{
  "dataset": "read English sentences (LibriTTS-R)",
  "time_shift_ms": 50,
  "targets": ["voice"],
  "hidden_act": "relu",
  "kernel_size": 5,
  "am_softmax_scale": 16,
  "learning_rate": 0.0025
}
Rows from block 8 of a small audio embedding model, named by matrix and row number. Each number is 500 + 50 x the weight over its row's rms, rounded and kept within 0 to 999. All counts start at 0. Numbers have three digits each.
After each channel's rows are labels from the 100 clips, of 14848, where the channel reaches its highest value: "loudest" is the band of the loudest frequency at the time of the peak; "responds to" is what is common among them. Only what is clearly more common there than usual is listed. The data: read English sentences (LibriTTS-R). In brackets: how many of the 100, against the usual share in percent.
# conv: width-5 conv, dilation 2 (model.blocks.8.conv.weight, 128x128x5, each kernel summed), inputs 0-63

conv.113:479488497581597505574560496501491490500580538501513583487587498484486590505586488493596587494522497498587601586481487507493486515583583489582602499563552492507496498500594485486497605518490498
loudest: 4000 to 8000 Hz (70 vs 5.7)
responds to: voice: female (100 vs 52.2)

conv.27:473472428479481492481485584413471442492521481608584488463485461479469497456494469463479493590524454448488482498475458428457578492494471593480488600495482477503569413462494447473479490629464479
loudest: 250 to 500 Hz (36 vs 13.5)
responds to: voice: female (100 vs 52.2)

conv.4:611599493502495501492501484490582580506493502474484491586496585607615490497496597599496495476498556491494499490598614495606495502500497477498492472501491591497488482608495585602498492479573607
loudest: 4000 to 8000 Hz (93 vs 5.7)
responds to: voice: male (100 vs 47.8)

conv.44:479490501576581509577568495501484496514561545514500586479592487491482586506586486477589596493514499506606595591484484503485494511572583497584592494564559493508496499494589492489497590514495496
loudest: 4000 to 8000 Hz (69 vs 5.7)
responds to: voice: female (100 vs 52.2)

conv.92:498426396525562481552540509394433427483562505511489540449559436493494538433580492485549551521551452417584570562488483378457519486525553515546544531559536445498521390487563421495431559514432508
loudest: 4000 to 8000 Hz (25 vs 5.7)
responds to: voice: female (100 vs 52.2)

conv.49:637567492495497495497494495484575558501494502495500492585493566621618499490501616620500497490501521491493493490622617490575495511494494488491489490500503563504509480616492562613488497488551619
loudest: 4000 to 8000 Hz (95 vs 5.7)
responds to: voice: male (100 vs 47.8)

conv.18:492489498575592514585569501501497501502569536504508578490592501504504580508596496501591589496523501509587605601487493498501491524574598500592593491552554496510497493507595497495502594507504512
loudest: 4000 to 8000 Hz (68 vs 5.7)
responds to: voice: female (100 vs 52.2)

conv.38:605589512465477499470473452512575569488463492447462477572472558607593474495467570582466458475476523506454458461592589512572475493478476483473483485460484575513475509617460573581504459445546621
loudest: 4000 to 8000 Hz (96 vs 5.7)
responds to: voice: male (100 vs 47.8)

conv.126:479469411500473514502486590429480461506517482591589494471506482478485488463483499486481490599530485438471482487486502430477609487499488607485475605471492483497589415466492468489498481605475475
loudest: 250 to 500 Hz (37 vs 13.5); 500 to 1000 Hz (25 vs 6.6)
responds to: voice: female (100 vs 52.2)

conv.89:495495504572597508575561503505491498495581549496510573483590503494496586504579486489599599491522505506580600588494484493501491511589590488587606493564551497499498504511600484490496596511499495
loudest: 4000 to 8000 Hz (70 vs 5.7)
responds to: voice: female (100 vs 52.2)

conv.60:464464383477479477490489586385467449485517466581554496460487473466493486452477476467472497567523456419495487487464480398461564488483475583473481572479496456493573379462471435473455464596452463
loudest: 250 to 500 Hz (37 vs 13.5)
responds to: voice: female (100 vs 52.2)

conv.28:433413414538536488526541521412414419491563504539535533404533423451431522455561435433523538521549453444556542540443433433406520487513529522546533531551536421499544405459523409439470549545422444
loudest: 4000 to 8000 Hz (39 vs 5.7)
responds to: voice: female (100 vs 52.2)

conv.50:491495502569588506577567486500492496497562538500509576497594499499499586514590488489596593482532506501593591598492497505493495519577594486584599491553556497497500498511596502491511595515505509
loudest: 4000 to 8000 Hz (68 vs 5.7)
responds to: voice: female (100 vs 52.2)

conv.91:588552520464457503467463446488558564507459451447454465571456564597573464515470571577451465456478516524466459455587579511563473473453455455454467448456461565501461497602463570569504450442552594
loudest: 4000 to 8000 Hz (96 vs 5.7)
responds to: voice: male (100 vs 47.8)

conv.29:438453497558579489568565504487453449510555525504505565448572455459440562508591443443578584499511489496590584562436428494463503505553570509572586524550549455501503498454576444447504580522459451
loudest: 4000 to 8000 Hz (63 vs 5.7)
responds to: voice: female (100 vs 52.2)

conv.117:482489502570599507582569500496494493502579545506514590491594491493491591519588490483585598494513497507598590578483487501487489514574584487582599498554559493506501498507595488491502595510497491
loudest: 4000 to 8000 Hz (71 vs 5.7)
responds to: voice: female (100 vs 52.2)

conv.11:498496508571601502579561499501488498492572545496512577502600508505500583497576495490594592489518504511585599594500497504500484526575586496573601492559552503497504497505600499503511607523495502
loudest: 4000 to 8000 Hz (74 vs 5.7)
responds to: voice: female (100 vs 52.2)

conv.65:454457512575579503576559484498445468515552511484483570460581467463455579510609454457579591480520487516607575578459450514458482515550574475581584483566563457515487519483581462458505594487472469
loudest: 4000 to 8000 Hz (67 vs 5.7)
responds to: voice: female (100 vs 52.2)

conv.116:612596486488491494490490479491589591496491504471481498592476589599598490512487599595493489481505543494485496491602610504595477501492494462490499468489504598496482487604486590598505484472586599
loudest: 4000 to 8000 Hz (93 vs 5.7)
responds to: voice: male (100 vs 47.8)

conv.122:497493513583592506576565494503495507506561544503494585500602497500490591493585497500592590490524506496590597599501490505497496516580591481580592484568559491504490500505593496492500594509502500
loudest: 4000 to 8000 Hz (70 vs 5.7)
responds to: voice: female (100 vs 52.2)

conv.127:495498494557608509569546487500505498517559540486493569495601498491503582511581492487595593481528515495581600601492491512486483515563587477586594482550554500501483504511607496495501609480502501
loudest: 4000 to 8000 Hz (65 vs 5.7)
responds to: voice: female (100 vs 52.2)

conv.5:484503499581591499575561501499507492497565531491506579486593491502494585512583497502595591480515512506581603588496490507500498520579589491583610494559547505505494495513599497491503593512492509
loudest: 4000 to 8000 Hz (71 vs 5.7)
responds to: voice: female (100 vs 52.2)

conv.90:627580486483499509488492479481591578505490490477476487587487575623604483500485597603497495502495521487484495489610608491592496506487496493480494508507505581503483498618488585602497494474561622
loudest: 4000 to 8000 Hz (95 vs 5.7)
responds to: voice: male (100 vs 47.8)

conv.99:486436378537555492543556503373446446469544498507491555435566445509486551436583487503547557510557480412582550563501483393447494493535545492556540507572545436507523385504556429496429553508448507
loudest: 4000 to 8000 Hz (33 vs 5.7)
responds to: voice: female (100 vs 52.2)

conv.67:466444411553570494554566506405437450496573504525506563447560454497484559454578473494548566516542473432588575568487492404440514483541547518558557514565548441492525391494562454474453565510452512
loudest: 4000 to 8000 Hz (29 vs 5.7)
responds to: voice: female (100 vs 52.2)

conv.2:495495408494488473496506593411499487496521502601594502507504501510500493459496503489497498603502492424498499507503494430487599503501493619505502603499490505509572396496501480503486493615498508
loudest: 250 to 500 Hz (34 vs 13.5)
responds to: voice: female (100 vs 52.2)

conv.32:585555521454463496449450438526552558487418492433442456571443544599567455500420555572448438469479513532432452452573581540559463498469460482467456481460475563509467539596441563567513438444540601
loudest: 4000 to 8000 Hz (95 vs 5.7)
responds to: voice: male (100 vs 47.8)

conv.0:467461498580588509576572503487475484502559531510521578475591480475469591506584481470589591493522501498596587572473478488489493525566572493580590486570565479515507501481593476473496586508483486
loudest: 4000 to 8000 Hz (71 vs 5.7)
responds to: voice: female (100 vs 52.2)

conv.104:408400442550553490547552479437418441478555509469499546429556400458450554441568451446549569481530475450572546543446435440431467506551539473562562476566549420477499424465537413446458550489427447
loudest: 4000 to 8000 Hz (39 vs 5.7)
responds to: voice: female (100 vs 52.2)

conv.14:489490502579583500576556506497483494502569529500509579489595483490485585504591495491593593492527499511602590592488487504485486517572594493578600481565547488499505508503595487488505591512494499
loudest: 4000 to 8000 Hz (70 vs 5.7)
responds to: voice: female (100 vs 52.2)

conv.1:477486505582590512577571516499493488504569540509509583489589498478498587514595492485596594509529502511593589591490480497500495503578586496589593494563548498516500511496606492493507582509491495
loudest: 4000 to 8000 Hz (73 vs 5.7)
responds to: voice: female (100 vs 52.2)

conv.62:601558508451453514462473442485554557494461468442462463561457548587583455505455580584462454461471519494458456446596587512567460472461458460465455471458460549489474496596454573576512468438548599
loudest: 4000 to 8000 Hz (93 vs 5.7)
responds to: voice: male (100 vs 47.8)

conv.107:480484507565595508576562508498491482510565559514515583485586495488482587514593492490591589492531501499594594588480485494489490526569596491590597495559560488497507493491590484487502598514497495
loudest: 4000 to 8000 Hz (72 vs 5.7)
responds to: voice: female (100 vs 52.2)

conv.87:492484413480478486482485595423481481510519468602585489479508480485494487463495497496469480587516485458489471494499491430484603507493469619474474618489495482506588421476486468494485480613487481
loudest: 250 to 500 Hz (38 vs 13.5)
responds to: voice: female (100 vs 52.2)

conv.61:446561484479453457492421554579528512489471503561593479500456505473511485561452517509488445521370584555454462444435464540530540513519490537426512533447447514457466633464496531533513482624531493
loudest: 4000 to 8000 Hz (63 vs 5.7); 2000 to 4000 Hz (34 vs 2.6)
responds to: voice: female (100 vs 52.2)

conv.110:501497512423415475410412481484494494497452454454479421519416506508501422482424500508423415463491486493412403423494489487490491488451435477411418474414446512483468487511423493503481411463501511
loudest: 4000 to 8000 Hz (81 vs 5.7)
responds to: voice: male (100 vs 47.8)

conv.98:498507426495497500499498601440495485515521499622597500505502478502509507465493516503501499584501492441504500504513507423496602505510493605498508604495496502506570435506492487498488503641497509
loudest: 250 to 500 Hz (36 vs 13.5)
responds to: voice: female (100 vs 52.2)

conv.125:477489518584592513577567506498487492514562552505507575498592485479479579503600494492587591498513498505587601590488482491489499515576589499577600487562554486503502496491589489480505605518492497
loudest: 4000 to 8000 Hz (68 vs 5.7)
responds to: voice: female (100 vs 52.2)

conv.74:478429395548543491545554498385428438494578522493502549435560435476485540442578477472557572508560452413586555546467464406440497492539537502559538508573550432508517386483557429474448558509438492
loudest: 4000 to 8000 Hz (43 vs 5.7)
responds to: voice: female (100 vs 52.2)

conv.40:492425389559552501558559508388434450480584521517513566438555441486484558452572479490557559517550479412579567570482481392442518512550532512555558513555544428500523400482548431487441557508447495
loudest: 4000 to 8000 Hz (45 vs 5.7)
responds to: voice: female (100 vs 52.2)

conv.7:642575482500496500492495497476575564497497500497490508578496567621614495492487610614499490501498513492505502494626609499570500505499497490488495491499496570505504474617489571603496504485556626
loudest: 4000 to 8000 Hz (94 vs 5.7)
responds to: voice: male (100 vs 47.8)

conv.35:456462461563586502572573509462457470494569525532519574465583450476462561478583461454575585520540486485592576576460458455462513511553587502577595520562560472501527461477582460461486575531461466
loudest: 4000 to 8000 Hz (68 vs 5.7)
responds to: voice: female (100 vs 52.2)

conv.80:608602485490502506487496487493591584495496491478484500599496585597600498505501599602495486478496548486493487481600608506605483502495506472491500475501501601493477477599492589599507486471584598
loudest: 4000 to 8000 Hz (93 vs 5.7)
responds to: voice: male (100 vs 47.8)

conv.53:621582495490496499498490496485578572504499491487492493585498577609611497500492599609488488479500542499495500490631622501591488512495501479483494481497506582506497494607491572609495504488572610
loudest: 4000 to 8000 Hz (95 vs 5.7)
responds to: voice: male (100 vs 47.8)

conv.68:470453419560553492558554501410450450494573516509490565434571453485484549453594483486555573496560480422601573573483484410455500504549554494564556499583562451506525418504566449480448569508459478
loudest: 4000 to 8000 Hz (39 vs 5.7)
responds to: voice: female (100 vs 52.2)

conv.69:510525532421417495430424460525513516479403454461442421519417517506518434502406506511416407484442502521416423418520511526526474462416420476420425468431443524500457538495416521498502419436521507
loudest: 4000 to 8000 Hz (34 vs 5.7)
responds to: voice: male (100 vs 47.8)

conv.95:617587481495500496494489479488582582496481505475476486582490572619606484509481588603484478481508528489493503486604594498592470498492493474491488483498510582498486488621494590601495492479571610
loudest: 4000 to 8000 Hz (96 vs 5.7)
responds to: voice: male (100 vs 47.8)

conv.85:481489504580592500573564497499482490496574532496507583481593498491486578504598490484598602488524498499590594592480482505478492519569589487593596489561557484498500502498592491484497595505488497
loudest: 4000 to 8000 Hz (68 vs 5.7)
responds to: voice: female (100 vs 52.2)

conv.30:479507420536543499558511594435492522506550548583599541517556495485501544473541502513562544587493485445542557538495506423516560538578547555538553558524519530488537428520555516507502551632516517
loudest: 4000 to 8000 Hz (63 vs 5.7); 2000 to 4000 Hz (35 vs 2.6)
responds to: voice: female (100 vs 52.2)

conv.83:472489498576587514582575512503484478510576551512504579484592487488474588505583485482592593499517496509584586590476476507482508518582585505590602499547556482497497515508598493472499595516482505
loudest: 4000 to 8000 Hz (76 vs 5.7)
responds to: voice: female (100 vs 52.2)

conv.66:486436373527517481522528543368443431481563500559563536447527437485477518427539476475515533555546454411547524522474470386462549490524514558532514550533518433495558373498525419478442513568442466
loudest: 4000 to 8000 Hz (26 vs 5.7)
responds to: voice: female (100 vs 52.2)

conv.72:610573526471475501476470456521581577487452487448463479573464559610589485498444584568468458480491521521459456459588579522568469502467484473477461481473483563503471524619459578586512458445553617
loudest: 4000 to 8000 Hz (96 vs 5.7)
responds to: voice: male (100 vs 47.8)

conv.42:497494514571589512592573498503506495505571538505507578499595494489488583521605489493587585490527504504598590589491488497485493516572583490589590495565570499504507509505596493487510584516492491
loudest: 4000 to 8000 Hz (68 vs 5.7)
responds to: voice: female (100 vs 52.2)

conv.13:491497493572588517589574501499496493510567548505520575500590503503493581511585497496595592495528513496594585584490496489492496523580581494579595493566554493520502495501594496493501592511500512
loudest: 4000 to 8000 Hz (71 vs 5.7)
responds to: voice: female (100 vs 52.2)