python train.py --arch="tdnn" --model="audio embedding model" --dataset="read English sentences (LibriTTS-R)" --train_examples=15625 --time_shift_ms=50 --input="waveform_16khz" --targets=["voice"] --num_classes=2 --embedding_dim=128 --norm="batchnorm" --activation="relu" --depths=[16] --kernel_size=5 --wave_channels=96 --wave_strides=[5, 2, 2, 2, 2, 2] --widths=[128] --am_softmax_margin=0.2 --am_softmax_scale=16 --init="orthogonal" --optimizer="adamw" --lr=0.0025 --beta1=0.85 --beta2=0.98 --eps=1e-06 --grad_clip=1.0 --steps=9100 --batch_size=256 --epochs=149.1 --lr_schedule="linear" --final_lr_fraction=0.1 --warmup_steps=450 --weight_decay=0.1
Rows from block 4 of a small audio embedding model, named by matrix and row number. Each number is 200 + 40 x the weight over its row's rms, rounded and kept within 0 to 999. All counts start at 0.
After each channel's rows are labels from the 100 clips, of 14848, where the channel reaches its highest value: "strongest on" is what is common among them; "loudest" is the band of the loudest frequency at the time of the peak. Only what is clearly more common there than usual is listed. The data: read English sentences (LibriTTS-R).
# conv: width-5 conv, dilation 3 (model.blocks.4.conv.weight, 128x128x5, each kernel summed), inputs 0-127

conv.39,138,187,188,194,154,169,195,182,205,197,237,176,196,150,194,113,190,111,193,197,103,135,206,186,133,170,133,184,205,177,212,192,193,180,197,146,175,200,193,130,155,131,180,129,110,104,123,182,195,174,197,199,207,196,196,211,192,221,128,127,112,173,215,204,156,177,152,179,104,195,201,192,170,208,180,188,115,200,224,201,102,176,203,178,207,207,173,199,179,168,205,190,134,190,141,227,221,134,183,144,173,192,181,139,150,181,205,184,217,180,171,115,157,171,187,181,194,231,160,201,202,196,115,206,171,191,204,149
strongest on: voice: female
loudest: 250 to 500 Hz

conv.18,175,191,174,195,155,141,162,188,162,201,222,142,189,159,161,120,189,123,180,194,118,140,199,175,134,176,136,182,158,202,200,167,192,191,189,159,148,191,204,141,147,144,170,163,111,132,134,193,206,195,187,200,208,198,203,225,182,193,138,142,141,150,218,202,143,170,169,146,110,224,178,186,152,208,157,183,96,202,217,180,101,160,190,169,205,229,151,215,157,156,201,201,164,169,118,219,211,142,186,148,153,196,174,154,158,164,215,183,217,188,141,132,135,167,169,188,169,217,164,199,187,202,127,183,183,186,199,155
strongest on: voice: female
loudest: 250 to 500 Hz

conv.53,165,181,218,201,172,195,170,214,151,234,228,199,167,176,175,94,213,102,221,234,102,131,195,205,153,183,126,212,214,225,194,179,219,226,202,159,170,227,240,132,146,131,196,132,126,125,110,193,225,196,207,198,237,221,226,216,239,226,123,110,132,192,215,198,157,198,156,181,100,237,192,234,177,204,193,184,129,192,213,155,121,191,224,204,201,215,203,222,162,192,194,182,164,208,150,236,234,139,215,163,169,224,224,149,145,212,228,239,217,211,200,108,175,197,211,212,200,242,162,214,197,247,130,229,187,221,250,170
strongest on: voice: female
loudest: 250 to 500 Hz

conv.23,178,177,190,191,160,156,180,178,186,218,206,176,181,165,186,110,209,106,217,210,113,108,195,207,138,186,134,220,189,205,192,174,208,178,208,150,171,217,226,136,169,136,191,132,88,124,126,199,215,208,183,183,204,211,208,204,211,197,120,123,126,159,182,178,168,172,166,175,102,233,194,217,174,183,174,182,109,188,200,172,86,189,218,162,184,199,163,198,177,177,182,178,155,175,157,212,210,128,207,154,155,212,170,146,151,173,187,197,207,186,170,127,144,209,192,189,219,216,166,239,175,225,120,221,177,195,210,159
strongest on: voice: female
loudest: 250 to 500 Hz

conv.78,217,221,137,189,245,162,212,154,208,145,149,158,198,231,228,224,173,214,139,129,230,222,177,161,210,221,214,140,134,150,194,211,141,148,138,225,215,147,124,204,228,221,224,207,208,210,209,200,131,223,191,188,144,204,123,145,128,143,225,209,219,165,170,186,229,160,233,216,222,129,134,139,161,143,164,213,216,179,132,180,218,141,146,158,185,148,164,154,217,144,204,201,240,144,188,179,158,211,155,235,231,157,155,210,229,147,188,141,150,155,178,211,188,142,133,145,160,163,230,147,198,137,212,146,208,140,137,233
strongest on: voice: male
loudest: 4000 to 8000 Hz

conv.102,175,201,244,186,175,262,143,256,152,225,199,255,207,177,180,136,192,144,249,248,132,155,192,207,211,188,146,236,246,256,188,158,238,269,212,149,163,235,231,141,155,130,174,142,141,159,148,218,265,192,216,194,257,199,254,197,257,194,148,139,153,255,213,210,150,245,174,157,134,248,207,280,195,199,236,172,137,196,203,169,141,220,229,233,192,213,222,217,169,235,202,186,171,241,162,185,197,137,242,160,164,211,250,174,155,242,208,243,214,221,223,113,229,225,234,245,196,201,182,224,192,285,141,265,188,242,244,174
strongest on: voice: female
loudest: 4000 to 8000 Hz; 2000 to 4000 Hz

conv.35,181,204,252,195,213,277,177,271,205,207,224,247,196,190,197,142,203,133,264,227,136,154,201,184,236,178,163,247,241,273,207,187,235,273,215,200,177,192,218,145,194,147,189,160,152,142,145,211,224,183,214,199,236,180,220,221,239,254,175,158,145,287,238,193,174,273,184,194,128,212,171,250,176,229,251,174,117,183,248,187,126,249,198,256,195,254,296,190,179,256,218,177,169,260,164,187,226,140,248,193,203,181,245,199,190,272,190,240,246,213,261,146,277,244,266,238,194,211,195,225,193,229,145,225,213,238,203,186
strongest on: voice: female
loudest: 4000 to 8000 Hz

conv.43,195,201,239,185,203,274,179,279,200,207,216,263,192,188,197,141,183,131,275,230,135,156,188,190,242,181,153,252,224,264,211,158,223,275,201,189,162,203,222,159,203,142,173,128,140,153,141,193,239,184,196,203,229,193,241,237,236,245,178,128,172,276,218,200,173,289,197,173,147,209,168,245,196,227,253,182,133,202,233,174,145,247,199,254,213,229,289,171,191,270,199,182,189,270,140,204,217,150,262,184,175,179,251,202,181,272,197,223,237,206,240,133,277,255,257,235,192,210,215,192,196,228,144,227,206,236,206,207
strongest on: voice: female
loudest: 4000 to 8000 Hz

conv.16,187,191,254,201,212,291,189,260,198,200,230,256,190,198,187,124,188,136,261,226,131,153,189,197,242,185,150,244,234,258,186,179,238,267,209,200,173,218,220,143,217,141,192,139,144,128,144,198,224,195,195,209,223,188,239,243,242,248,171,144,157,284,219,197,178,266,209,184,130,222,203,254,191,229,255,185,134,216,237,184,138,249,191,252,210,238,284,204,198,283,212,185,199,255,163,219,220,152,262,194,211,188,240,193,191,266,185,240,229,215,270,137,283,258,265,238,200,214,203,199,198,232,148,223,216,234,204,192
strongest on: voice: female
loudest: 4000 to 8000 Hz

conv.100,146,179,193,219,119,165,202,209,169,194,222,183,122,139,170,138,203,157,188,216,145,164,191,184,111,166,164,230,208,218,213,138,183,177,176,133,145,192,209,173,122,185,178,182,131,137,166,192,229,142,182,190,237,239,230,222,237,190,134,155,115,161,229,215,156,159,133,151,128,217,139,233,154,181,171,180,133,213,167,194,133,192,189,180,216,199,141,195,142,181,211,212,153,192,155,208,234,193,215,130,150,186,182,133,99,210,186,193,210,196,153,140,118,162,202,197,165,227,139,184,179,243,154,239,182,222,218,156
strongest on: voice: female
loudest: 250 to 500 Hz

conv.12,166,186,202,202,171,194,171,207,140,233,234,203,175,153,158,114,207,113,205,235,96,107,188,203,136,180,128,222,222,212,188,186,223,189,208,137,155,227,233,132,163,129,193,147,121,108,120,210,235,187,202,213,216,231,225,214,222,223,111,125,130,187,230,202,163,203,166,182,104,236,211,215,175,215,196,189,117,202,216,178,117,192,218,194,207,228,201,229,160,196,201,200,160,208,149,241,224,145,196,144,181,234,204,141,141,201,215,228,225,201,200,125,155,184,208,210,196,238,171,222,198,241,137,235,194,230,239,178
strongest on: voice: female
loudest: 250 to 500 Hz

conv.97,145,199,213,194,150,186,169,214,152,223,231,192,182,164,152,135,232,125,222,236,128,136,196,232,130,182,140,238,219,233,208,170,207,213,213,147,162,245,253,143,122,145,184,160,128,129,129,213,243,185,211,194,231,228,244,210,240,204,133,141,118,195,215,192,139,210,131,159,119,244,215,238,191,185,194,176,131,187,190,189,120,208,249,207,202,199,191,217,157,199,202,216,135,219,135,223,228,145,223,127,164,242,208,156,135,206,227,232,210,226,188,137,155,208,206,209,211,219,145,212,186,242,128,234,198,243,242,155
strongest on: voice: female
loudest: 250 to 500 Hz

conv.124,258,271,195,212,320,215,210,200,201,218,209,187,232,277,213,218,215,199,187,184,231,230,195,255,290,294,196,183,200,208,205,202,230,200,236,270,231,231,204,221,289,184,267,191,235,240,211,222,197,295,211,217,198,246,215,200,205,188,213,201,240,172,229,212,271,208,309,245,226,216,234,206,216,211,221,231,220,213,191,247,233,169,234,211,206,194,171,249,232,207,217,229,327,191,173,231,225,203,206,293,243,234,193,266,306,188,199,202,212,223,228,211,224,164,191,215,242,220,297,230,217,205,188,206,240,192,210,298
strongest on: voice: male
loudest: 4000 to 8000 Hz

conv.29,195,192,258,206,236,289,159,287,191,205,227,269,177,188,185,143,198,149,264,243,164,171,192,198,248,184,169,241,238,270,181,177,238,279,193,204,174,208,226,156,214,154,159,171,171,165,171,182,239,185,198,207,250,204,239,244,237,238,186,165,212,285,228,196,168,285,207,178,151,211,177,262,200,237,265,165,163,200,241,166,162,267,204,261,195,214,293,201,189,284,197,185,198,269,173,216,231,160,276,180,179,193,263,225,170,279,187,234,236,215,264,159,274,255,269,244,197,217,223,210,191,241,158,224,225,236,210,213
strongest on: voice: female
loudest: 4000 to 8000 Hz

conv.110,141,198,194,210,132,170,204,188,192,192,228,184,196,147,199,116,192,119,199,202,110,114,207,175,139,158,134,198,188,194,197,191,192,188,206,124,182,208,206,124,148,147,193,138,114,113,138,193,211,152,206,207,208,207,201,223,211,227,110,133,113,174,218,198,135,191,139,163,111,213,187,195,182,213,174,191,115,203,216,206,100,176,203,180,209,221,185,203,167,178,205,186,133,185,149,208,226,139,189,140,159,189,186,147,143,191,205,205,224,179,160,137,156,172,195,200,203,232,139,215,194,198,128,205,198,198,211,144
strongest on: voice: female
loudest: 4000 to 8000 Hz; 2000 to 4000 Hz

conv.70,145,198,203,198,136,209,190,210,184,204,219,191,198,154,194,106,190,110,208,202,122,125,202,189,157,165,131,206,216,202,204,152,201,206,201,138,147,201,210,133,134,131,191,132,116,112,123,199,215,173,204,202,214,194,213,212,219,209,122,138,124,206,212,200,135,208,152,165,108,211,184,220,177,205,198,189,107,191,199,193,93,185,192,194,201,208,198,199,153,186,201,186,132,203,139,205,203,126,210,154,147,186,200,140,132,202,200,209,230,200,182,109,182,198,210,213,200,208,158,207,198,211,113,207,188,205,205,147
strongest on: voice: female
loudest: 4000 to 8000 Hz; 2000 to 4000 Hz

conv.11,165,180,214,206,156,190,159,200,144,227,213,187,157,138,189,122,212,119,225,210,127,143,204,206,138,177,133,220,210,224,191,139,225,222,219,152,147,222,254,130,160,128,197,136,119,110,106,200,227,175,201,198,215,214,228,192,220,189,147,130,125,188,209,206,156,188,172,145,104,234,209,223,165,198,198,184,103,204,203,183,110,208,223,197,184,198,177,216,155,188,206,194,172,193,133,209,214,138,203,151,158,217,205,157,131,204,197,221,218,192,185,110,149,190,207,230,187,210,165,222,192,235,122,238,200,225,234,162
strongest on: voice: female
loudest: 250 to 500 Hz

conv.96,173,196,177,216,172,179,141,181,131,216,224,184,191,155,179,126,198,127,211,192,129,131,205,187,154,183,135,198,209,197,187,121,204,191,210,173,147,227,243,118,175,121,186,148,123,117,109,195,226,189,198,196,228,211,226,199,240,206,122,138,128,184,207,197,159,182,173,154,118,256,191,216,179,206,191,180,119,184,230,154,104,180,214,167,189,213,177,223,151,195,194,170,153,201,122,210,199,124,188,171,130,207,175,162,144,186,207,207,208,186,186,110,147,189,206,196,217,231,183,242,185,231,125,228,199,206,232,160
strongest on: voice: female
loudest: 250 to 500 Hz

conv.69,183,205,253,184,213,303,169,279,212,195,221,270,182,188,194,149,193,142,262,235,150,150,187,186,240,171,155,242,232,265,203,184,227,271,203,200,168,204,226,157,198,163,177,148,146,143,148,194,228,193,204,208,237,194,239,240,232,236,176,144,169,289,217,198,173,280,183,169,132,204,174,234,199,226,248,176,120,203,224,165,144,252,203,260,198,217,293,185,182,258,206,181,207,254,149,207,224,137,256,181,183,179,256,201,184,269,207,237,231,203,259,136,284,264,260,234,189,220,193,204,198,238,136,229,218,221,204,186
strongest on: voice: female
loudest: 4000 to 8000 Hz

conv.7,169,174,199,216,149,182,157,211,172,218,222,192,186,177,186,118,208,104,209,207,113,133,178,212,137,173,121,213,200,203,185,159,187,200,191,134,165,221,219,112,163,137,177,138,117,117,119,197,210,209,186,190,218,210,211,225,224,225,130,119,124,189,224,207,161,198,168,189,105,225,185,190,172,231,190,187,96,213,234,175,96,188,198,188,205,197,180,206,165,185,193,168,156,193,123,236,233,145,198,151,169,202,178,159,166,183,186,208,226,192,189,106,173,181,197,214,218,240,174,214,185,229,107,206,175,213,216,156
strongest on: voice: female
loudest: 250 to 500 Hz